config.yaml
dataset: "photos of plants, animals and fungi (iNaturalist)"
horizontal_flip: false
norm: "groupnorm"
channel_attention: "se"
projector_hidden: 1024
projector_out: 512
max_steps: 7300
lr_schedule: "cosine"
warmup_steps: 730
Rows from block 7, named by matrix and row number. Each number is 500 + 40 x the weight over its row's rms, rounded and kept within 0 to 999. All counts start at 0. Numbers have three digits each. After the name is the row's rms in percent of the matrix's.
# fc2: squeeze-excite expand (model.blocks.7.se.fc2.weight, 336x21), inputs 0-20
fc2.0 114:504506523495446440456490504477523492433490507439436462435490430
fc2.1 108:491508501520479413422502480480495491483504509496451494394460453
fc2.2 121:473488494492446431472481480472501496436499501451414464437481443
fc2.3 120:510493490523460410456494500480484503457502516481404493430483440
fc2.4 082:500504508518489444488527493480525514551479512515406606493486565
fc2.5 082:500517498534460393454508494465490489489520485492391501458477480
fc2.6 108:497493493498452398435520487487472504470491489466417492433476473
fc2.7 136:498506520506420472462516489448491508494497497392441508425503481
fc2.8 077:497460532484469517420489460550503511569514506446557560469554497
fc2.9 072:485507491502459467510485460432501504486514458412478517443401505
fc2.10 059:496491490476539526623483485455512475488551486516445482565483533
fc2.11 106:510497523501482414442517485497506492444499476472428452429478439
fc2.12 096:497486503478522479469525508585478490518514525563510516547613543
fc2.13 108:497490509518464423435504472470503498486507497442412475448515431
fc2.14 074:523500550564546551550505512574494522482487506497439506541579531
fc2.15 127:517504471516429447466503439460485489448487522457443471441467439
fc2.16 063:491509454508519478528514509520504507597504486575448565554531552
fc2.17 079:515508506448565458549516509490504473589511512557461547540460551
fc2.18 061:492504483506477464406519566553515456550511490575560501485509517
fc2.19 109:479487499495465443458525505456493513472493499425394466449513452
fc2.20 053:464513513476553576570470517508503451507509482506581504565541537
fc2.21 137:487499495506464418426502496458496494474502504427471485409482451
fc2.22 138:515488493503452418512496494438490495445493503455429478465415471
fc2.23 125:501503502498458442455504477457505504450493504438425484401475464
fc2.24 089:544521500472566468439497487603490495469513517513500501473588479
fc2.25 084:488488504498559533536490500584476477519502508543528541594558547
fc2.26 084:531475502488461502443500472576478497538481530492582556464557446
fc2.27 149:504496515502452466498484506454524494429498497434461426443455427
fc2.28 071:526456459516449598545526460448478457499484472427529503499500517
fc2.29 068:492500460493432545540504505467506504579446496517515554498546588
fc2.30 087:516506467516559522544460501563472494505496512603555519517567475
fc2.31 064:451514526496416534544508410471505503528460559444516500525515531
fc2.32 069:476531491500511592559511482491521476549504487506543530573540578
fc2.33 088:498503501507485481517505504463491551449513469468410471482395441
fc2.34 114:483503504491522477476501494457501509422512505458419475452449403
fc2.35 102:497508461527586543524507540582502498526495529575569518514521519
fc2.36 133:537470498487596511515492477586494490532502511559543575511535508
fc2.37 112:485498496496482470462480493467496501425491485468430443471449397
fc2.38 140:492502518497451455464495471441499488458500492436432462428460434
fc2.39 096:499497499537437471438456492457498493461502522407480452460548450
fc2.40 083:490487500506474450496550496444489485433524508472445471481433403
fc2.41 090:489494507510494451450508520494504516428485535433455475432438426
fc2.42 096:487517483501571494524496549585487501559492503565525567510549545
fc2.43 111:488490487526513441525504493504492511417498501504382480483473424
fc2.44 080:497487509518538400437493480468481488463507515507449471468451416
fc2.45 114:524501500501446434500514454440524511425503498468433459446469450
fc2.46 090:495499463530498603534499498526550509538509514522603502518554514
fc2.47 079:472501509500579538509510518600523516507503547550543528529559455
fc2.48 104:486496494486504475477524500507492499426490499453449465441458380
fc2.49 077:490500499495544437452486495517473495434486506505399470447489426
fc2.50 089:491508490507509435486501474486495503404503511454420458451491425
fc2.51 137:508493505509532548583516511535500502555500520556550542584541546
fc2.52 126:505515503512458404465499468422520501468475524466431443457489498
fc2.53 055:534511458510465472490509462436466493525493495441416525442422508
fc2.54 109:499505499505488401509493471486478501421506493503418445480461436
fc2.55 120:493495494502496395477507445484523487440496510490423483440464445
fc2.56 162:505497502504456443476481455439519496457503524437450482418451446
fc2.57 069:522517488484567482543516507489527482536463507639505527538494507
fc2.58 074:484478489524483405409495515526500488506460537533437527461555504
fc2.59 073:507498495501528465483491525506502465620524523537494579491493577
fc2.60 110:497499509521443413434481469421501514464506523479455463453472464
fc2.61 067:503508507531547481458470492545508504376479490476450488469478432
fc2.62 121:495494474511515395487498439491474498456506503477393500473491454
fc2.63 129:490500516497522579564492497557503504549502505539508534595537559
fc2.64 075:533482463501491592524506519494493476530507503550563469546585554
fc2.65 058:560509506530549436465523508587495518540517512536525574471549486
fc2.66 126:496498502501553563528499534563475491565508507542570546543535565
fc2.67 118:502496500484461462494501470439473489412501501456458451438448433
fc2.68 090:501494494493546468410536524589503484471490506516504515479562420
fc2.69 131:499471509498504418433500503467515508449502497500446475449418431
fc2.70 084:496512503514477496458523475404507526434502459419450470468476452
fc2.71 103:504485528494547521541493503585506503534489518541572540547557573
fc2.72 113:503502526502471445463502493475522504438527491465417456433451431
fc2.73 066:493500549513519535461478543567471491510468488605577495504545504
fc2.74 135:496503483494446477460494506446493522425487504428440438456457451
fc2.75 081:472533526494504535601485514453516503520471480516479505551400542
fc2.76 144:523514514500475474472494503447494511407501521449460407459456454
fc2.77 100:497520497515456420499456499451480490422506490484432431453463479
fc2.78 078:486494501493505552596505522578499501543500480530514530581507563
fc2.79 168:500500504502434476446500500432502495446501481445440452450453434
fc2.80 080:509460515501458477391493452502506518494472462458497499425507429
fc2.81 117:493490507528506455495501498447493487403518489506463436464417438
fc2.82 142:497501509509444448403496486453502490462491490450469485409502455
fc2.83 165:505499483497420441467485487410487519459491517455457482442454460
fc2.84 076:508504492519503393438497469465526504502516523484523506396479455
fc2.85 106:519507497518465431474467484456520486504490502473411528407443473
fc2.86 091:507503495496471523550503485386508484515496483451482478512390505
fc2.87 089:527500505543451464480465483429500520436508491443438472486431444
fc2.88 059:513512466484455521436531463478490453601492483423524551519510503
fc2.89 116:519509491493485426473501505473522483437473500442417470434475436
fc2.90 080:498499493504530510535547548480503488412482499484412433493450443
fc2.91 111:500492498523442457449496467438530509477503477427467458434438458
fc2.92 074:538516503507527495528504511407498498491515498490546514475365488
fc2.93 077:457460506489484457492493488474491516584517516472474625475501536
fc2.94 109:496499506499442430471494486428461492476493497421461452434454484
fc2.95 117:489504508521468443437508501448508491484497499417419461442506445
fc2.96 097:510490497500475436488476493428500511514504489479432555485384517
fc2.97 056:516484494498438452495522475429444509479575443444447457482498511
fc2.98 069:500444510491554468493510459542504492572531531538441599483490523
fc2.99 059:503486534526399541475456504475506535495497519397490482446531495
fc2.100 126:525492499497480443442499498449471494442496506472434477430473413
fc2.101 066:537471522501466413449504468463442456499513518461476478433493435
fc2.102 102:494489519508476404424507477494497473540493497470412528445545500
fc2.103 104:469501528537530383506501481470530485523495509551427535494444520
fc2.104 093:496494507499490420443507421495535483529490555462466539426452490
fc2.105 103:524504483484468532536500500424500497468494506419437483472415442
fc2.106 120:501514475502444454501481475423499501483484481439428483453412481
fc2.107 104:515503514491446448507483443426496507467519511421454444445493455
fc2.108 087:554505521553494580496508452517511508582504497525538513549551564
fc2.109 119:514508506493480421484500486490492479539527512482357535475489522
fc2.110 125:509506494513409471413503486478495478506506500402511497426500489
fc2.111 075:490512505503437393493513497435515502536501512469408504486467533
fc2.112 072:513502512499538517530508490499497528601510475524482574532553593
fc2.113 107:490498465451462443474488454485505496416499520437445438510482444
fc2.114 075:487522491509467426497467496442508516477508499428475500429410456
fc2.115 051:489504555469479546506478463549416509559494512558458571485514535
fc2.116 116:509515513517435399440504491457494504499504495423462495427499504
fc2.117 137:524494500500420450424501496487492491502508492421503502407544466
fc2.118 142:515497499492445404462477500434492490494507495419462491420489500
fc2.119 071:528485477520547525496514519554503498591506484534492577513533591
fc2.120 153:494492499518421433443488487447503495491491504419484481411489480
fc2.121 140:500501504494443436450501476440482514491478496402473503415485477
fc2.122 077:514506488495413440468482503438488485471499501405471465437520499
fc2.123 110:529492518502449456455504478455506514470490491397490469421510435
fc2.124 073:505468506490520368434508480490504501516506497483466547441500454
fc2.125 071:483501514566472439567492474488505537531494535525420533489426540
fc2.126 083:501495509468480391401523490499491503496459506514496521427473466
fc2.127 100:511509516452518562581492515499495518530487493564498514580499588
fc2.128 070:492484511545486567573501550464499517478543514492536421569544505
fc2.129 084:505542478492539569537550508526464506504475514560590473533561531
fc2.130 130:492501496499455432437503495452508483432506523453443452444474441
fc2.131 079:510489459505617465554484494496495506537565518500537543552535518
fc2.132 123:501484494499482440433506493436520510450485486443451451458449430
fc2.133 054:511484511524376508428457502448534507515451483461522495476483516
fc2.134 082:504505458536449557551465527520457534524542472482509530551580558
fc2.135 100:477519521510484571522498514531521532391490539458495424516503450
fc2.136 104:480487479525624520524492510544504495537533528531488569545523541
fc2.137 077:482545542511513535535538511495505490583506545554521567511485588
fc2.138 119:502493476523499440443524492450522497478502486450396482439470443
fc2.139 134:490493506522462457454506487454502477427499480456457446431452429
fc2.140 138:499506505511457471440501496437493504445475493453424460439464432
fc2.141 112:480504519505493448433496483431494492435498503453431463435481444
fc2.142 110:493497500488500554594530504515506485534529491582531517578469556
fc2.143 126:495497513496467452427481494436527467449514486463403471455468475
fc2.144 133:483494502485453461455491497484535510417504500448425455465479419
fc2.145 139:497521497524442487516497494410495497461493493463399452459447474
fc2.146 092:503503507547474418429477495466505506509495474475399514460440508
fc2.147 112:469494498499543387490503491449505509476498481496466489458417435
fc2.148 118:491509493508426473468528496429513480455485503427486457455451425
fc2.149 086:496491517482526603503492540570517532530470504496557492528557568
fc2.150 088:500493499522524487511500465448501501458497501436456457482413396
fc2.151 160:497493503515415477434499500436525506460515495426457475438455471
fc2.152 134:482504507511485468494498514448511488412504491478469424476392464
fc2.153 143:500514496522411478454507459460498487467502485410473479429499445
fc2.154 127:501507525501417510468508525436512474444502503433500420477472438
fc2.155 076:502493523520440427421524443459498524553487506459483518431535508
fc2.156 112:477505470483484514550468433437499481437490490501465422533420495
fc2.157 117:506510495494445471478523500468478513390499504458444422492481443
fc2.158 090:530505507539490483466497467431508510449489503423501488460442402
fc2.159 107:541486472523524413457511482439506454516480510496431533428458476
fc2.160 112:506502505484569407500517494509506502459496501518426491445450420
fc2.161 115:536480506524486460465492493427509497433503476433436466450457441
fc2.162 138:505522504503434455460504497414498487446524487437468464436456461
fc2.163 078:483507485517525505528528479571486488563559502484533565524565582
fc2.164 089:513511491504623486500497520541462508486506482602523537538492500
fc2.165 085:502485509494411525420504496486513506438524493426499448452499446
fc2.166 112:495473496484423461396495478478495504487494515432519481416500482
fc2.167 114:519496520498552539492515495617477512519500493556561558545531517
fc2.168 103:507493497488502518552519502504508548383502511464488418558500455
fc2.169 079:493511501499474499476508496448465541410477496403487435477468449
fc2.170 070:534533544470505614531503504539544500439489500456491439511519470
fc2.171 072:511481463508534514519499515531556483384506491483520436480479421
fc2.172 045:490543524480524561548498545522540488412519538521565484533439478
fc2.173 088:529529475520515508518527527526469487415479528459510413481467412
fc2.174 078:501477502507463435452509477440492529511497543456421503452419469
fc2.175 074:505482509513498474471501491449467504441467505478471410444447412
fc2.176 075:499501498519440474492463504493475498449492521423491466413430437
fc2.177 092:482503509470428471469461458469490481472469500424460486405453492
fc2.178 080:490494488485491533440497499595494569534494500472529575465570496
fc2.179 099:508498505460466437502526489425493512447488506434446490457414474
fc2.180 080:495486455543481390471485465442502529503526482471456487433456481
fc2.181 087:462494502511494394473514463505506505506509481482410503434456445
fc2.182 079:500510533529486503465531497477459499408453516449508448432463432
fc2.183 073:478524499500502529511500479487453485410502531458518439484429408
fc2.184 065:521440489483559526458511495567512506455477512616500543506486499
fc2.185 082:487479509510496455516505519459489527417504487474485435476408420
fc2.186 088:486493504436500532548474537511535539560491496536508519553534608
fc2.187 097:514474514515462428498506456471506533455443497478442455447432442
fc2.188 061:522438488525458428418513458540504487581491479523522508470540481
fc2.189 094:488490496529495482493517534457481482434511479471402468466450409
fc2.190 088:499506500513541425512497490412463495470509485515442469507404459
fc2.191 085:486485508483444438414458474506504498498510531431478530416520464
fc2.192 071:500502479484593508554520491570470472537497471534453557556536528
fc2.193 050:517490512513527452438473546567457418449557525551495513486473506
fc2.194 067:485466505485582451541511506549495526500508475559446521559540573
fc2.195 090:504512473511473539472498496462529517458459511421465423497450414
fc2.196 075:509488524520481488502492473388505527457469494444469435499437448
fc2.197 086:499495498495452479448471490445487480440473471451433454455444435
fc2.198 071:490497539450530491533473536514476522549461494557499508529443613
fc2.199 063:509455456489526446540507414477510510433489512501444536533429471
fc2.200 090:499507515480458447485529505434482476463505501451415458445473425
fc2.201 076:532508500510489476526454494400537496452492495452462466501446414
fc2.202 089:501533492549499483470533463457495504464494490449442453470462388
fc2.203 091:500493495520499435376506511479531481513512529489501500399502485
fc2.204 082:520504504511465442407489479510560497458470506495451498424551454
fc2.205 042:485487510400533434541479503551486447542524462473539484467514549
fc2.206 079:502526449505378496409488479523465491497508473468472517459518502
fc2.207 102:491496500486459482452493493456491499455481494404467461415454443
fc2.208 085:503499494487484584538511562481475478515515522589589490513529534
fc2.209 072:548449531508522588545513509509468502518486486510431564548487562
fc2.210 077:535456498531436515532486511432505508428487496484489387507496479
fc2.211 117:478492505481423428476509472420496502489495532430455490447458469
fc2.212 075:489478452478539553558493537537520489455533499565539443554562479
fc2.213 058:486472514537498533606515453506490492526500496548495555543575551
fc2.214 107:503512530487422441434489479438496494481499497441438505424514481
fc2.215 109:504503496471417472475501463427501516464464494417444452472476466
fc2.216 071:506506482496542401506497417467475510518569486510450558471526513
fc2.217 120:526493484493389473455495482462481499440498501444492457467486427
fc2.218 065:500519480471559492470495499603507519516505525535541564491582541
fc2.219 118:495510465498522584590516515501479497516503507539544515599480538
fc2.220 112:521507469559464422476499485436513518475508511460415506465430492
fc2.221 086:540524503477432552530540502465541499437488493412523429492479492
fc2.222 099:481505468515489404472501479460476485427510499488447445441461449
fc2.223 087:522513499489409514470494452454503493453503490408518438478486443
fc2.224 142:490501501517412443466520486449479517482520501410449491428490480
fc2.225 119:510524482491397451478497489408498505491520497459437499448470473
fc2.226 079:488492501512453519494488436471473475468537498399525429479537436
fc2.227 101:503522480511522571520506522556497507562498537570571554543523550
fc2.228 121:494491513490415459436500518451487508483497472399483469440483473
fc2.229 137:506491486502547518529489531526478476581505498566499573538522594
fc2.230 103:535496522521530528494508548599480522540526500544563532495576542
fc2.231 086:518475503491546386424505532534496473498504495501449530451490448
fc2.232 085:428504472518575559492499484526500479565499494563542516552517560
fc2.233 071:510503509516547427523498510488483490423484496462419467437500428
fc2.234 080:496487496477463482475504490428448517471465497396479450446471448
fc2.235 132:500477518526481464488492513429502503453468506457418421466428477
fc2.236 114:509507480509530566522498501600475510544498503554565534537540557
fc2.237 119:502497496507479414433484495464503514464492485480451453401489446
fc2.238 096:488467507483474457453506463415504477476518525431475491411461463
fc2.239 076:502507491491581527596505504539443539517512524517478541577532513
fc2.240 120:508518497494469466458506497457502502431493469475463422419437445
fc2.241 088:490474526496519402441490501525510475480494504490458519400503431
fc2.242 087:500510483475599541484478548544497522503488500578561476563517530
fc2.243 066:546525506487574539566492534551456492543518511517513525583535544
fc2.244 082:494505480510476448446486462428504491510492470409470512425507438
fc2.245 091:509480471475519445387518489551467476508496487531480516417497455
fc2.246 133:498490522505451502430516494476494502422499506459458423455458426
fc2.247 116:503501496490466443465484502462503497426513493466484401449488420
fc2.248 112:502484495492451444421499510450479495452499500459459432435465449
fc2.249 146:504504505497474499438518471459502480425508491471447410460454432
fc2.250 104:513483527502489445409518506458495465445512502473479473402462464
fc2.251 076:577503508492519572484523497510529497535526487521595533523568549
fc2.252 086:550490507491462549586507478450507481523524512395508508556487520
fc2.253 104:502498470475532463487502499605504510483507541564534513504604494
fc2.254 095:498498500493588410483496503500478503543500543567443557474502539
fc2.255 065:535486487469524524511495553568516519546508445481569506507605479
fc2.256 139:494524484491452453456496497447505499460491485415404468472451472
fc2.257 073:519465498524470511593507494475490492566496509534581538543432527
fc2.258 090:519492535522552460398502467481471458470548481456437514455477481
fc2.259 115:500494504510488406430486500469493522471473503458430514426490438
fc2.260 059:518476511504499478522497478490431470415486502554495399484445462
fc2.261 125:502502494498443460439503481460485500456479506451439475427447427
fc2.262 070:498453508461453445477499494471498506614487496478532574487505553
fc2.263 092:502471499479429478426505490472507528425477501505462450429476438
fc2.264 093:537494505500441437486509505432511492456508501415447453453463460
fc2.265 069:528534502516584457486466445606508498486471480557506531487530497
fc2.266 096:486489509499535436430489482462517503471458496540492499427420431
fc2.267 083:503509504491491427461487442445466508468496516460461487456440408
fc2.268 079:489500511521463501521524495438502544429500502430482408519439455
fc2.269 097:505503506520447553484491488504506491429500517435516422498503395
fc2.270 101:495512492504537389459481480467509496478481500509464457425473426
fc2.271 040:512479521512505563594479450469518483564524514450469466559467533
fc2.272 038:594472507463516427550496491530507530514484566521451489550485456
fc2.273 070:474493508500471418390512475521541499527535500497460478448461455
fc2.274 113:511505496512473527510482454460504500408496490439520415515458424
fc2.275 090:512507501501442468472492494403481516492512514456435472452452420
fc2.276 079:509483481527507417463505469462530484607505487500460565480536534
fc2.277 055:502496501459416466418502499464517501571510501490481559448466550
fc2.278 110:497477502490482439493508437456510479436509492434462452443446438
fc2.279 096:497496497501410564476508483504516543499491518424574446504469450
fc2.280 117:507481501488411409482498451432491499481501521442470471446505474
fc2.281 093:507546508506385509433516474440536509508496507422512486471505506
fc2.282 073:491491495504551524555505535523551515539525504588542537575523559
fc2.283 077:463471500535459442475507496416505502525497499453453467454428437
fc2.284 113:487494495518446421448515469494494489466507495452471497403450441
fc2.285 059:534488495441578463509548499523463466532477548530499568538516570
fc2.286 090:494517501507464623526499510509484492515500522457585477545556516
fc2.287 088:460514519495437464428491494454536525493495536416486504426480453
fc2.288 054:486451529508405515492523494528498497460497508452522431449471417
fc2.289 108:488498496492458424433513459458494498510506494428460534412507457
fc2.290 088:507507499504439431422495513468535501478502499431469517411484460
fc2.291 097:524505475505443543540500494421460497545492535430485527511437566
fc2.292 058:548497527414568511526485492555444483489484509560539491539562501
fc2.293 094:493520529509441412442456513471508523470476506450456478418482475
fc2.294 071:487501505508467518550476524459498523586509523505536567547456590
fc2.295 059:520499481504556592554485508513551520511532496570567511545474539
fc2.296 077:486494493482419584531499503421507509489508506489548425528448520
fc2.297 104:533495507484412491472506482398501498481507500420493462475438503
fc2.298 080:467495502506478638538501536476510489472500486443502443541495488
fc2.299 132:512509476512481461468483487449518511438500489456458458427436414
fc2.300 092:501469483507469578463523476576496522559466524472572547498556497
fc2.301 127:499497493528463478493499500459500501414470484434488455455436411
fc2.302 109:498486507511407492505500488392534509458490513445493445495448475
fc2.303 090:500498536472477467502484467445508475429493523427492409463438478
fc2.304 093:504522504506471587524493540496482507504496499467593457542584542
fc2.305 128:491499526510462456467503457477487507435506492433489460423458414
fc2.306 054:501532514524586525520539490523508484518562504590508513544526575
fc2.307 149:505493516526485445467501451464503511424503492467479463400458438
fc2.308 075:500505506464476522493515484482514522609512476500503579514500602
fc2.309 138:493497500505409496511478496413528496454518471427477468463437474
fc2.310 141:509517497502485433465503472495503492435512494447441455424479413
fc2.311 110:476493492479481538470508506500504509388491488433514416494524433
fc2.312 124:498493479508448473477519494442498498425503494441485412474459424
fc2.313 140:503486506502450462491512475445483495418501488446450458429455436
fc2.314 096:470508491511452486442490487434460483457510524408474450457487438
fc2.315 105:488480503466390531513519472417488500543507498427521482527521535
fc2.316 094:497509526491437442472502492428500489478492508418516480441418470
fc2.317 115:493490503478569412507499493520532498440513502537404492457457474
fc2.318 108:469482536508469458493497481451495507414501489487437455452418450
fc2.319 117:507499506506370556466478497499526501513493493425544450478499519
fc2.320 061:491498476470471435418534488512477501483499481426513460442468422
fc2.321 083:514469495525496470541552485442502507560497495553479546514439600
fc2.322 066:487527513513503481549514469477550497571491501439543564469522596
fc2.323 076:503523454506445434505466470445508478504492511418410492452514482
fc2.324 070:514515506495459540452511496538487464526514482479519480483644532
fc2.325 141:502500495499453464476502477441515488422510494446443444469424447
fc2.326 086:496498503510424481492494486421498499557490521396501534443482536
fc2.327 147:508504503500466465467486482465526518427498520435474442446456408
fc2.328 117:512508502496557591549496521551498501490506507605523493565519507
fc2.329 086:509490507467619476544500506524505507539499492578475561532482539
fc2.330 131:513525482488463460478495490418494525438497501451453420450443471
fc2.331 096:500479517517431458468513483438505516428489529441452447460440476
fc2.332 111:483504487517469435484503488442520499431512509436458416452480445
fc2.333 109:506517499487453431453506487432498490518520482484455508432396486
fc2.334 189:514498486490441463476498463431503499449508502451451444443456424
fc2.335 081:559501507506473402434507450531471500511493462441467518447539515