config = dict(
    model='self-supervised image encoder',
    dataset='photos of plants, animals and fungi (iNaturalist)',
    train_examples=38949,
    image_size=32,
    crop_scale_min=0.2,
    horizontal_flip=False,
    color_jitter=0.4,
    method='barlow_twins',
    arch='efficientnet',
    norm='groupnorm',
    activation='hardswish',
    weight_standardization=False,
    channel_attention='se',
    depths=[3, 6, 6],
    kernel_size=3,
    stem='deep',
    expansion=6,
    widths=[32, 56, 96],
    projector_hidden=1024,
    projector_out=512,
    projector_hidden_layers=2,
    init='xavier_uniform',
    residual_init='scaled_by_depth',
    optimizer='adamw',
    lr=0.0036,
    beta1=0.9,
    beta2=0.98,
    eps=1e-10,
    cautious_weight_decay=True,
    steps=7300,
    batch_size=256,
    epochs=48.0,
    lr_schedule='cosine',
    final_lr_fraction=0.05,
    warmup_steps=730,
    weight_decay=0.1,
)
Rows from block 7 of a small self-supervised image encoder, named by matrix and row number. Rows with one number belong to one channel. Each number is 500 + 50 x the weight over its row's rms, rounded and kept within 0 to 999. All counts start at 0. Numbers have three digits each.
After each channel's rows are labels from the 100 images, of 14848, where the channel reaches its highest value: "top examples" is what is common among them; "patch colour" is the nearest of a few named colours to the mean colour under the peak. Only what is clearly more common there than usual is listed. The data: photos of plants, animals and fungi (iNaturalist). In brackets: how many of the 100, against the usual share in percent.
# convs0: expand pointwise conv (model.blocks.7.convs.0.weight, 336x56x1x1), inputs 0-55
# convs1: depthwise 3x3 conv (model.blocks.7.convs.1.weight, 336x1x3x3), a 3x3 kernel
# convs2: project pointwise conv (model.blocks.7.convs.2.weight, 56x336x1x1, transposed), outputs 0-55

convs0.244:500481575455517484502488444560391512508542537539466420430597489499482496588566580524415552559519498438577524417533532436426491499464538432458555535519501543488519413496
convs1.244:505566483537614525468516461
convs2.244:490580492484474534485440503419588493557438590459585556554461488580609511486451572444509434552401553521451512505455437459477467462481458444502466449437545486473475459490
top examples: order Passeriformes (50 vs 25)
patch colour: white (43 vs 5.7)

convs0.13:461479474494531462543600549512532500495516486493431448547458545509469552438535507542477577505535445481427525547435476547510395567597486596588512510546518452620544473567
convs1.13:486471537487437566473396491
convs2.13:438551447512495442497369506557530526555493517503597568531402447576494490451479478500556458458533488517502446556378416507552485499560429517577436447519452491502488538496
top examples: order Lepidoptera (38 vs 13.7)
patch colour: pink (36 vs 10.2)

convs0.147:486364489552587480537537516511375531444509450582473454528558495444401541530522553573506529546521409492470442531492572453499505486457479445543432491535499491433446489459
convs1.147:496484458465442426439445441
convs2.147:489471562534501504466495451514447539494576450489504516511471467416510527465515441520537555579438462495509394530554637468531541525542503518547515487561417517548538626388
top examples: class Aves (87 vs 55.1)
patch colour: brown (51 vs 24.3)

convs0.118:543528468533383461517446448494524487562465479558508521547466443436579515451490478483466495538530471550448433501544429512464496479542510584433550515608410481586623505458
convs1.118:442485514479549472400454446
convs2.118:509533479480485531557528438532586402552528444559519494584414464521555524469479504427552514547495393463434424531425423525540536515542469587550522424493481482598507512487
top examples: class Aves (98 vs 55.1); phylum Chordata (98 vs 60.9); order Accipitriformes (44 vs 3.9); family: Accipitridae (38 vs 3.3)
patch colour: white (40 vs 5.7)

convs0.321:507506457465485471532516440533476436513512465632449445501483521396473531535458433492509424556433541537589512448529563501511494568516594559421565581557472552562521506455
convs1.321:472420415521556546500535535
convs2.321:460445493528433521509442377483476623584432522555540451454467480449594552524512381476529470553449490470501417486545542500450463555513550478523498509525518466495474472404
top examples: kingdom Plantae (34 vs 7.3); phylum Tracheophyta (34 vs 7.3); class Magnoliopsida (26 vs 5.5)
patch colour: pink (34 vs 10.2); white (30 vs 5.7)

convs0.124:602500534464478445506510475538388505527510452494533451443534521493427546580507498570491551518489533499586560439552454526505450537427613535489575569556494598426484476535
convs1.124:538498561484399481500420491
convs2.124:487460560495477528500650520506484495455534420515395433484507497408469493410478421517468551541456412457442508538559556535535490488465555548568519468507467484612531500464
top examples: order Charadriiformes (25 vs 7.6)
patch colour: grey (75 vs 50)

convs0.305:545562441561493459474531572426534574491480485443484589537478590500493528437463461526507523467481484431414515544490458563598396500524495569609497463536460433540536543546
convs1.305:494451451498462425465438425
convs2.305:484449537500562462451475470463444490506571618493499463510613489441491437570562619515478566471514541479530471424533527495460485522493484486373586440511517562453563501510
top examples: order Lepidoptera (33 vs 13.7)
patch colour: white (43 vs 5.7); pink (26 vs 10.2)

convs0.92:465503584611450530553485472481545469495542546496529518570436406528511449431516445428520535460585459543455450586517520483568543514612438463502492406552476487546555481519
convs1.92:468478479423444435480443441
convs2.92:500423555482564454469467533515486485430451544465491514467603582497454542627517539542527461465513561443526535414516475513383551493448496451442519535505533596423438488487
top examples: phylum Chordata (96 vs 60.9); class Aves (94 vs 55.1); order Accipitriformes (27 vs 3.9); family: Accipitridae (26 vs 3.3)
patch colour: pink (26 vs 10.2)

convs0.76:554534506581480457448490413523551515534474479552478482521542425502470468460469508599441591516447485488435589458469384585519493411494551517397499489542469473498499571437
convs1.76:563583520464450422486494467
convs2.76:488468485531538477451571480516513523469525335544538507561462438486481532507452484536480477565433409529442542509470510524553480402539522555531515407531462517533455562369
top examples: phylum Chordata (93 vs 60.9); class Aves (91 vs 55.1); order Accipitriformes (31 vs 3.9)
patch colour: white (25 vs 5.7)

convs0.90:538496548527553501486559530501372590428488444531479563529533521476557557492466453468521488573513467508498480516554522444517475422458525456555415390403568466423497449436
convs1.90:525539589498428485583493500
convs2.90:540498556543428573486484513486514401570495511564535508537436427574463532567445439456529429527518387580506520590496515468546539475506505510579453459575586499486524486571
top examples: phylum Chordata (96 vs 60.9); class Aves (92 vs 55.1); order Charadriiformes (37 vs 7.6)
patch colour: grey (75 vs 50)

convs0.105:492419458466688451500530519581425465425485521490460456542460526552351539500529505511514484501525438492509521548416528522518508532507536553531429517453557498490499456531
convs1.105:549549559554552560538541543
convs2.105:601489529540517498488425564594436537514429502499565427437499531456472514553492567533492418523506610455554515457524530442419585477411477469424492557501536497463512488432
top examples: phylum Chordata (99 vs 60.9); class Aves (98 vs 55.1); order Anseriformes (47 vs 5.5); family: Anatidae (47 vs 5.5)
patch colour: grey (85 vs 50)

convs0.164:451550554479343569571483456495542406571524498527507493533498429468644464509497445465491502508490570547426489514529455528436497508575518455427535430480510484555507497476
convs1.164:499467442475431407481464452
convs2.164:463357414499563484502514548566503382451457444520375423491471542559435527524481528482501468447494487392495510486447467490469549479541557513567508501553558505443486509482
top examples: phylum Chordata (100 vs 60.9); class Aves (99 vs 55.1); order Anseriformes (49 vs 5.5); family: Anatidae (49 vs 5.5)
patch colour: grey (83 vs 50)

convs0.117:528485537533460422521518567570469472449481457520495566585465548466584470476535539494491558524547501563473456545571444411529561457492515581513585486503459438633579523450
convs1.117:440419460454433441521496516
convs2.117:486477439526480582506498511476625397519492503497525549600435468553554528444469554456545518504510419569452422556440426464553522458531435518525476399450506445511507459467
top examples: class Aves (95 vs 55.1); phylum Chordata (95 vs 60.9); order Accipitriformes (38 vs 3.9); family: Accipitridae (34 vs 3.3)
patch colour: white (31 vs 5.7)

convs0.14:465487489603448449534498555460524435433578488482495553516444526486508504444526384442503521501569449534480412547539637413541544517550456509537477417466437495531551501517
convs1.14:551549539533571579492533548
convs2.14:535457472485476540470369453500509439466524613436531491473507458587468548584506491459622484478440546494532429446491471458516585471530505478437444557501457553443480505419
top examples: class Aves (84 vs 55.1); order Passeriformes (56 vs 25)
patch colour: brown (57 vs 24.3); black (40 vs 3.5)

convs0.73:472538503502508546390524353506527492493619590525485562503529481547476448511460457490454466496507469623538508543457488500457471496541515450444491389443593516546519485528
convs1.73:516546522560564559522572553
convs2.73:509473448397521507502557466429487479482506538528536438480546456467527452545529580423429514567530499594486512511575508468397451501478443438397573490484550466422513425566
top examples: phylum Arthropoda (66 vs 30.8); class Insecta (63 vs 29.2); order Coleoptera (28 vs 3.2)
patch colour: brown (53 vs 24.3)

convs0.160:476433513559587489511558509485372561440509444626460490474576505478450547523472505574506488581513417479522469551491576492483453450386490428529459471532479473496481488442
convs1.160:459447441471458445439455443
convs2.160:512466519537528524492457519517453555465564443469519514507450513474498606459503425555575500577496482505501437564515586433562560478539542484531487425544415537532525645405
top examples: phylum Chordata (93 vs 60.9); class Aves (91 vs 55.1); order Anseriformes (32 vs 5.5); family: Anatidae (32 vs 5.5)
patch colour: brown (49 vs 24.3)

convs0.121:545548445491421462526440427525573532606474466497564569492500486440568511441478467490509505505577496534462446537564440501444526482562526519495584516577382508569574507425
convs1.121:437500522466565499407505437
convs2.121:507564470503448556548516473501571408558495480557514530579395467550536518468477518443555507527475370472461433521450430487554580496551448589542510443500457462590479509470
top examples: class Aves (95 vs 55.1); phylum Chordata (95 vs 60.9); order Accipitriformes (42 vs 3.9); family: Accipitridae (38 vs 3.3)
patch colour: white (32 vs 5.7)

convs0.229:424533479538524562539463519554585368453447512540438451497512501542511440454447497429526470484486540576471534537404442501486621394526504530468460531466541504493460572467
convs1.229:484484512438400415508500473
convs2.229:431396493524461469539450523464526441577459527460465466513574541505506494551497523529508517496515580522499495448546389494367464487510532482480583519549533532332533495532
top examples: order Odonata (25 vs 3.8)
patch colour: black (39 vs 3.5)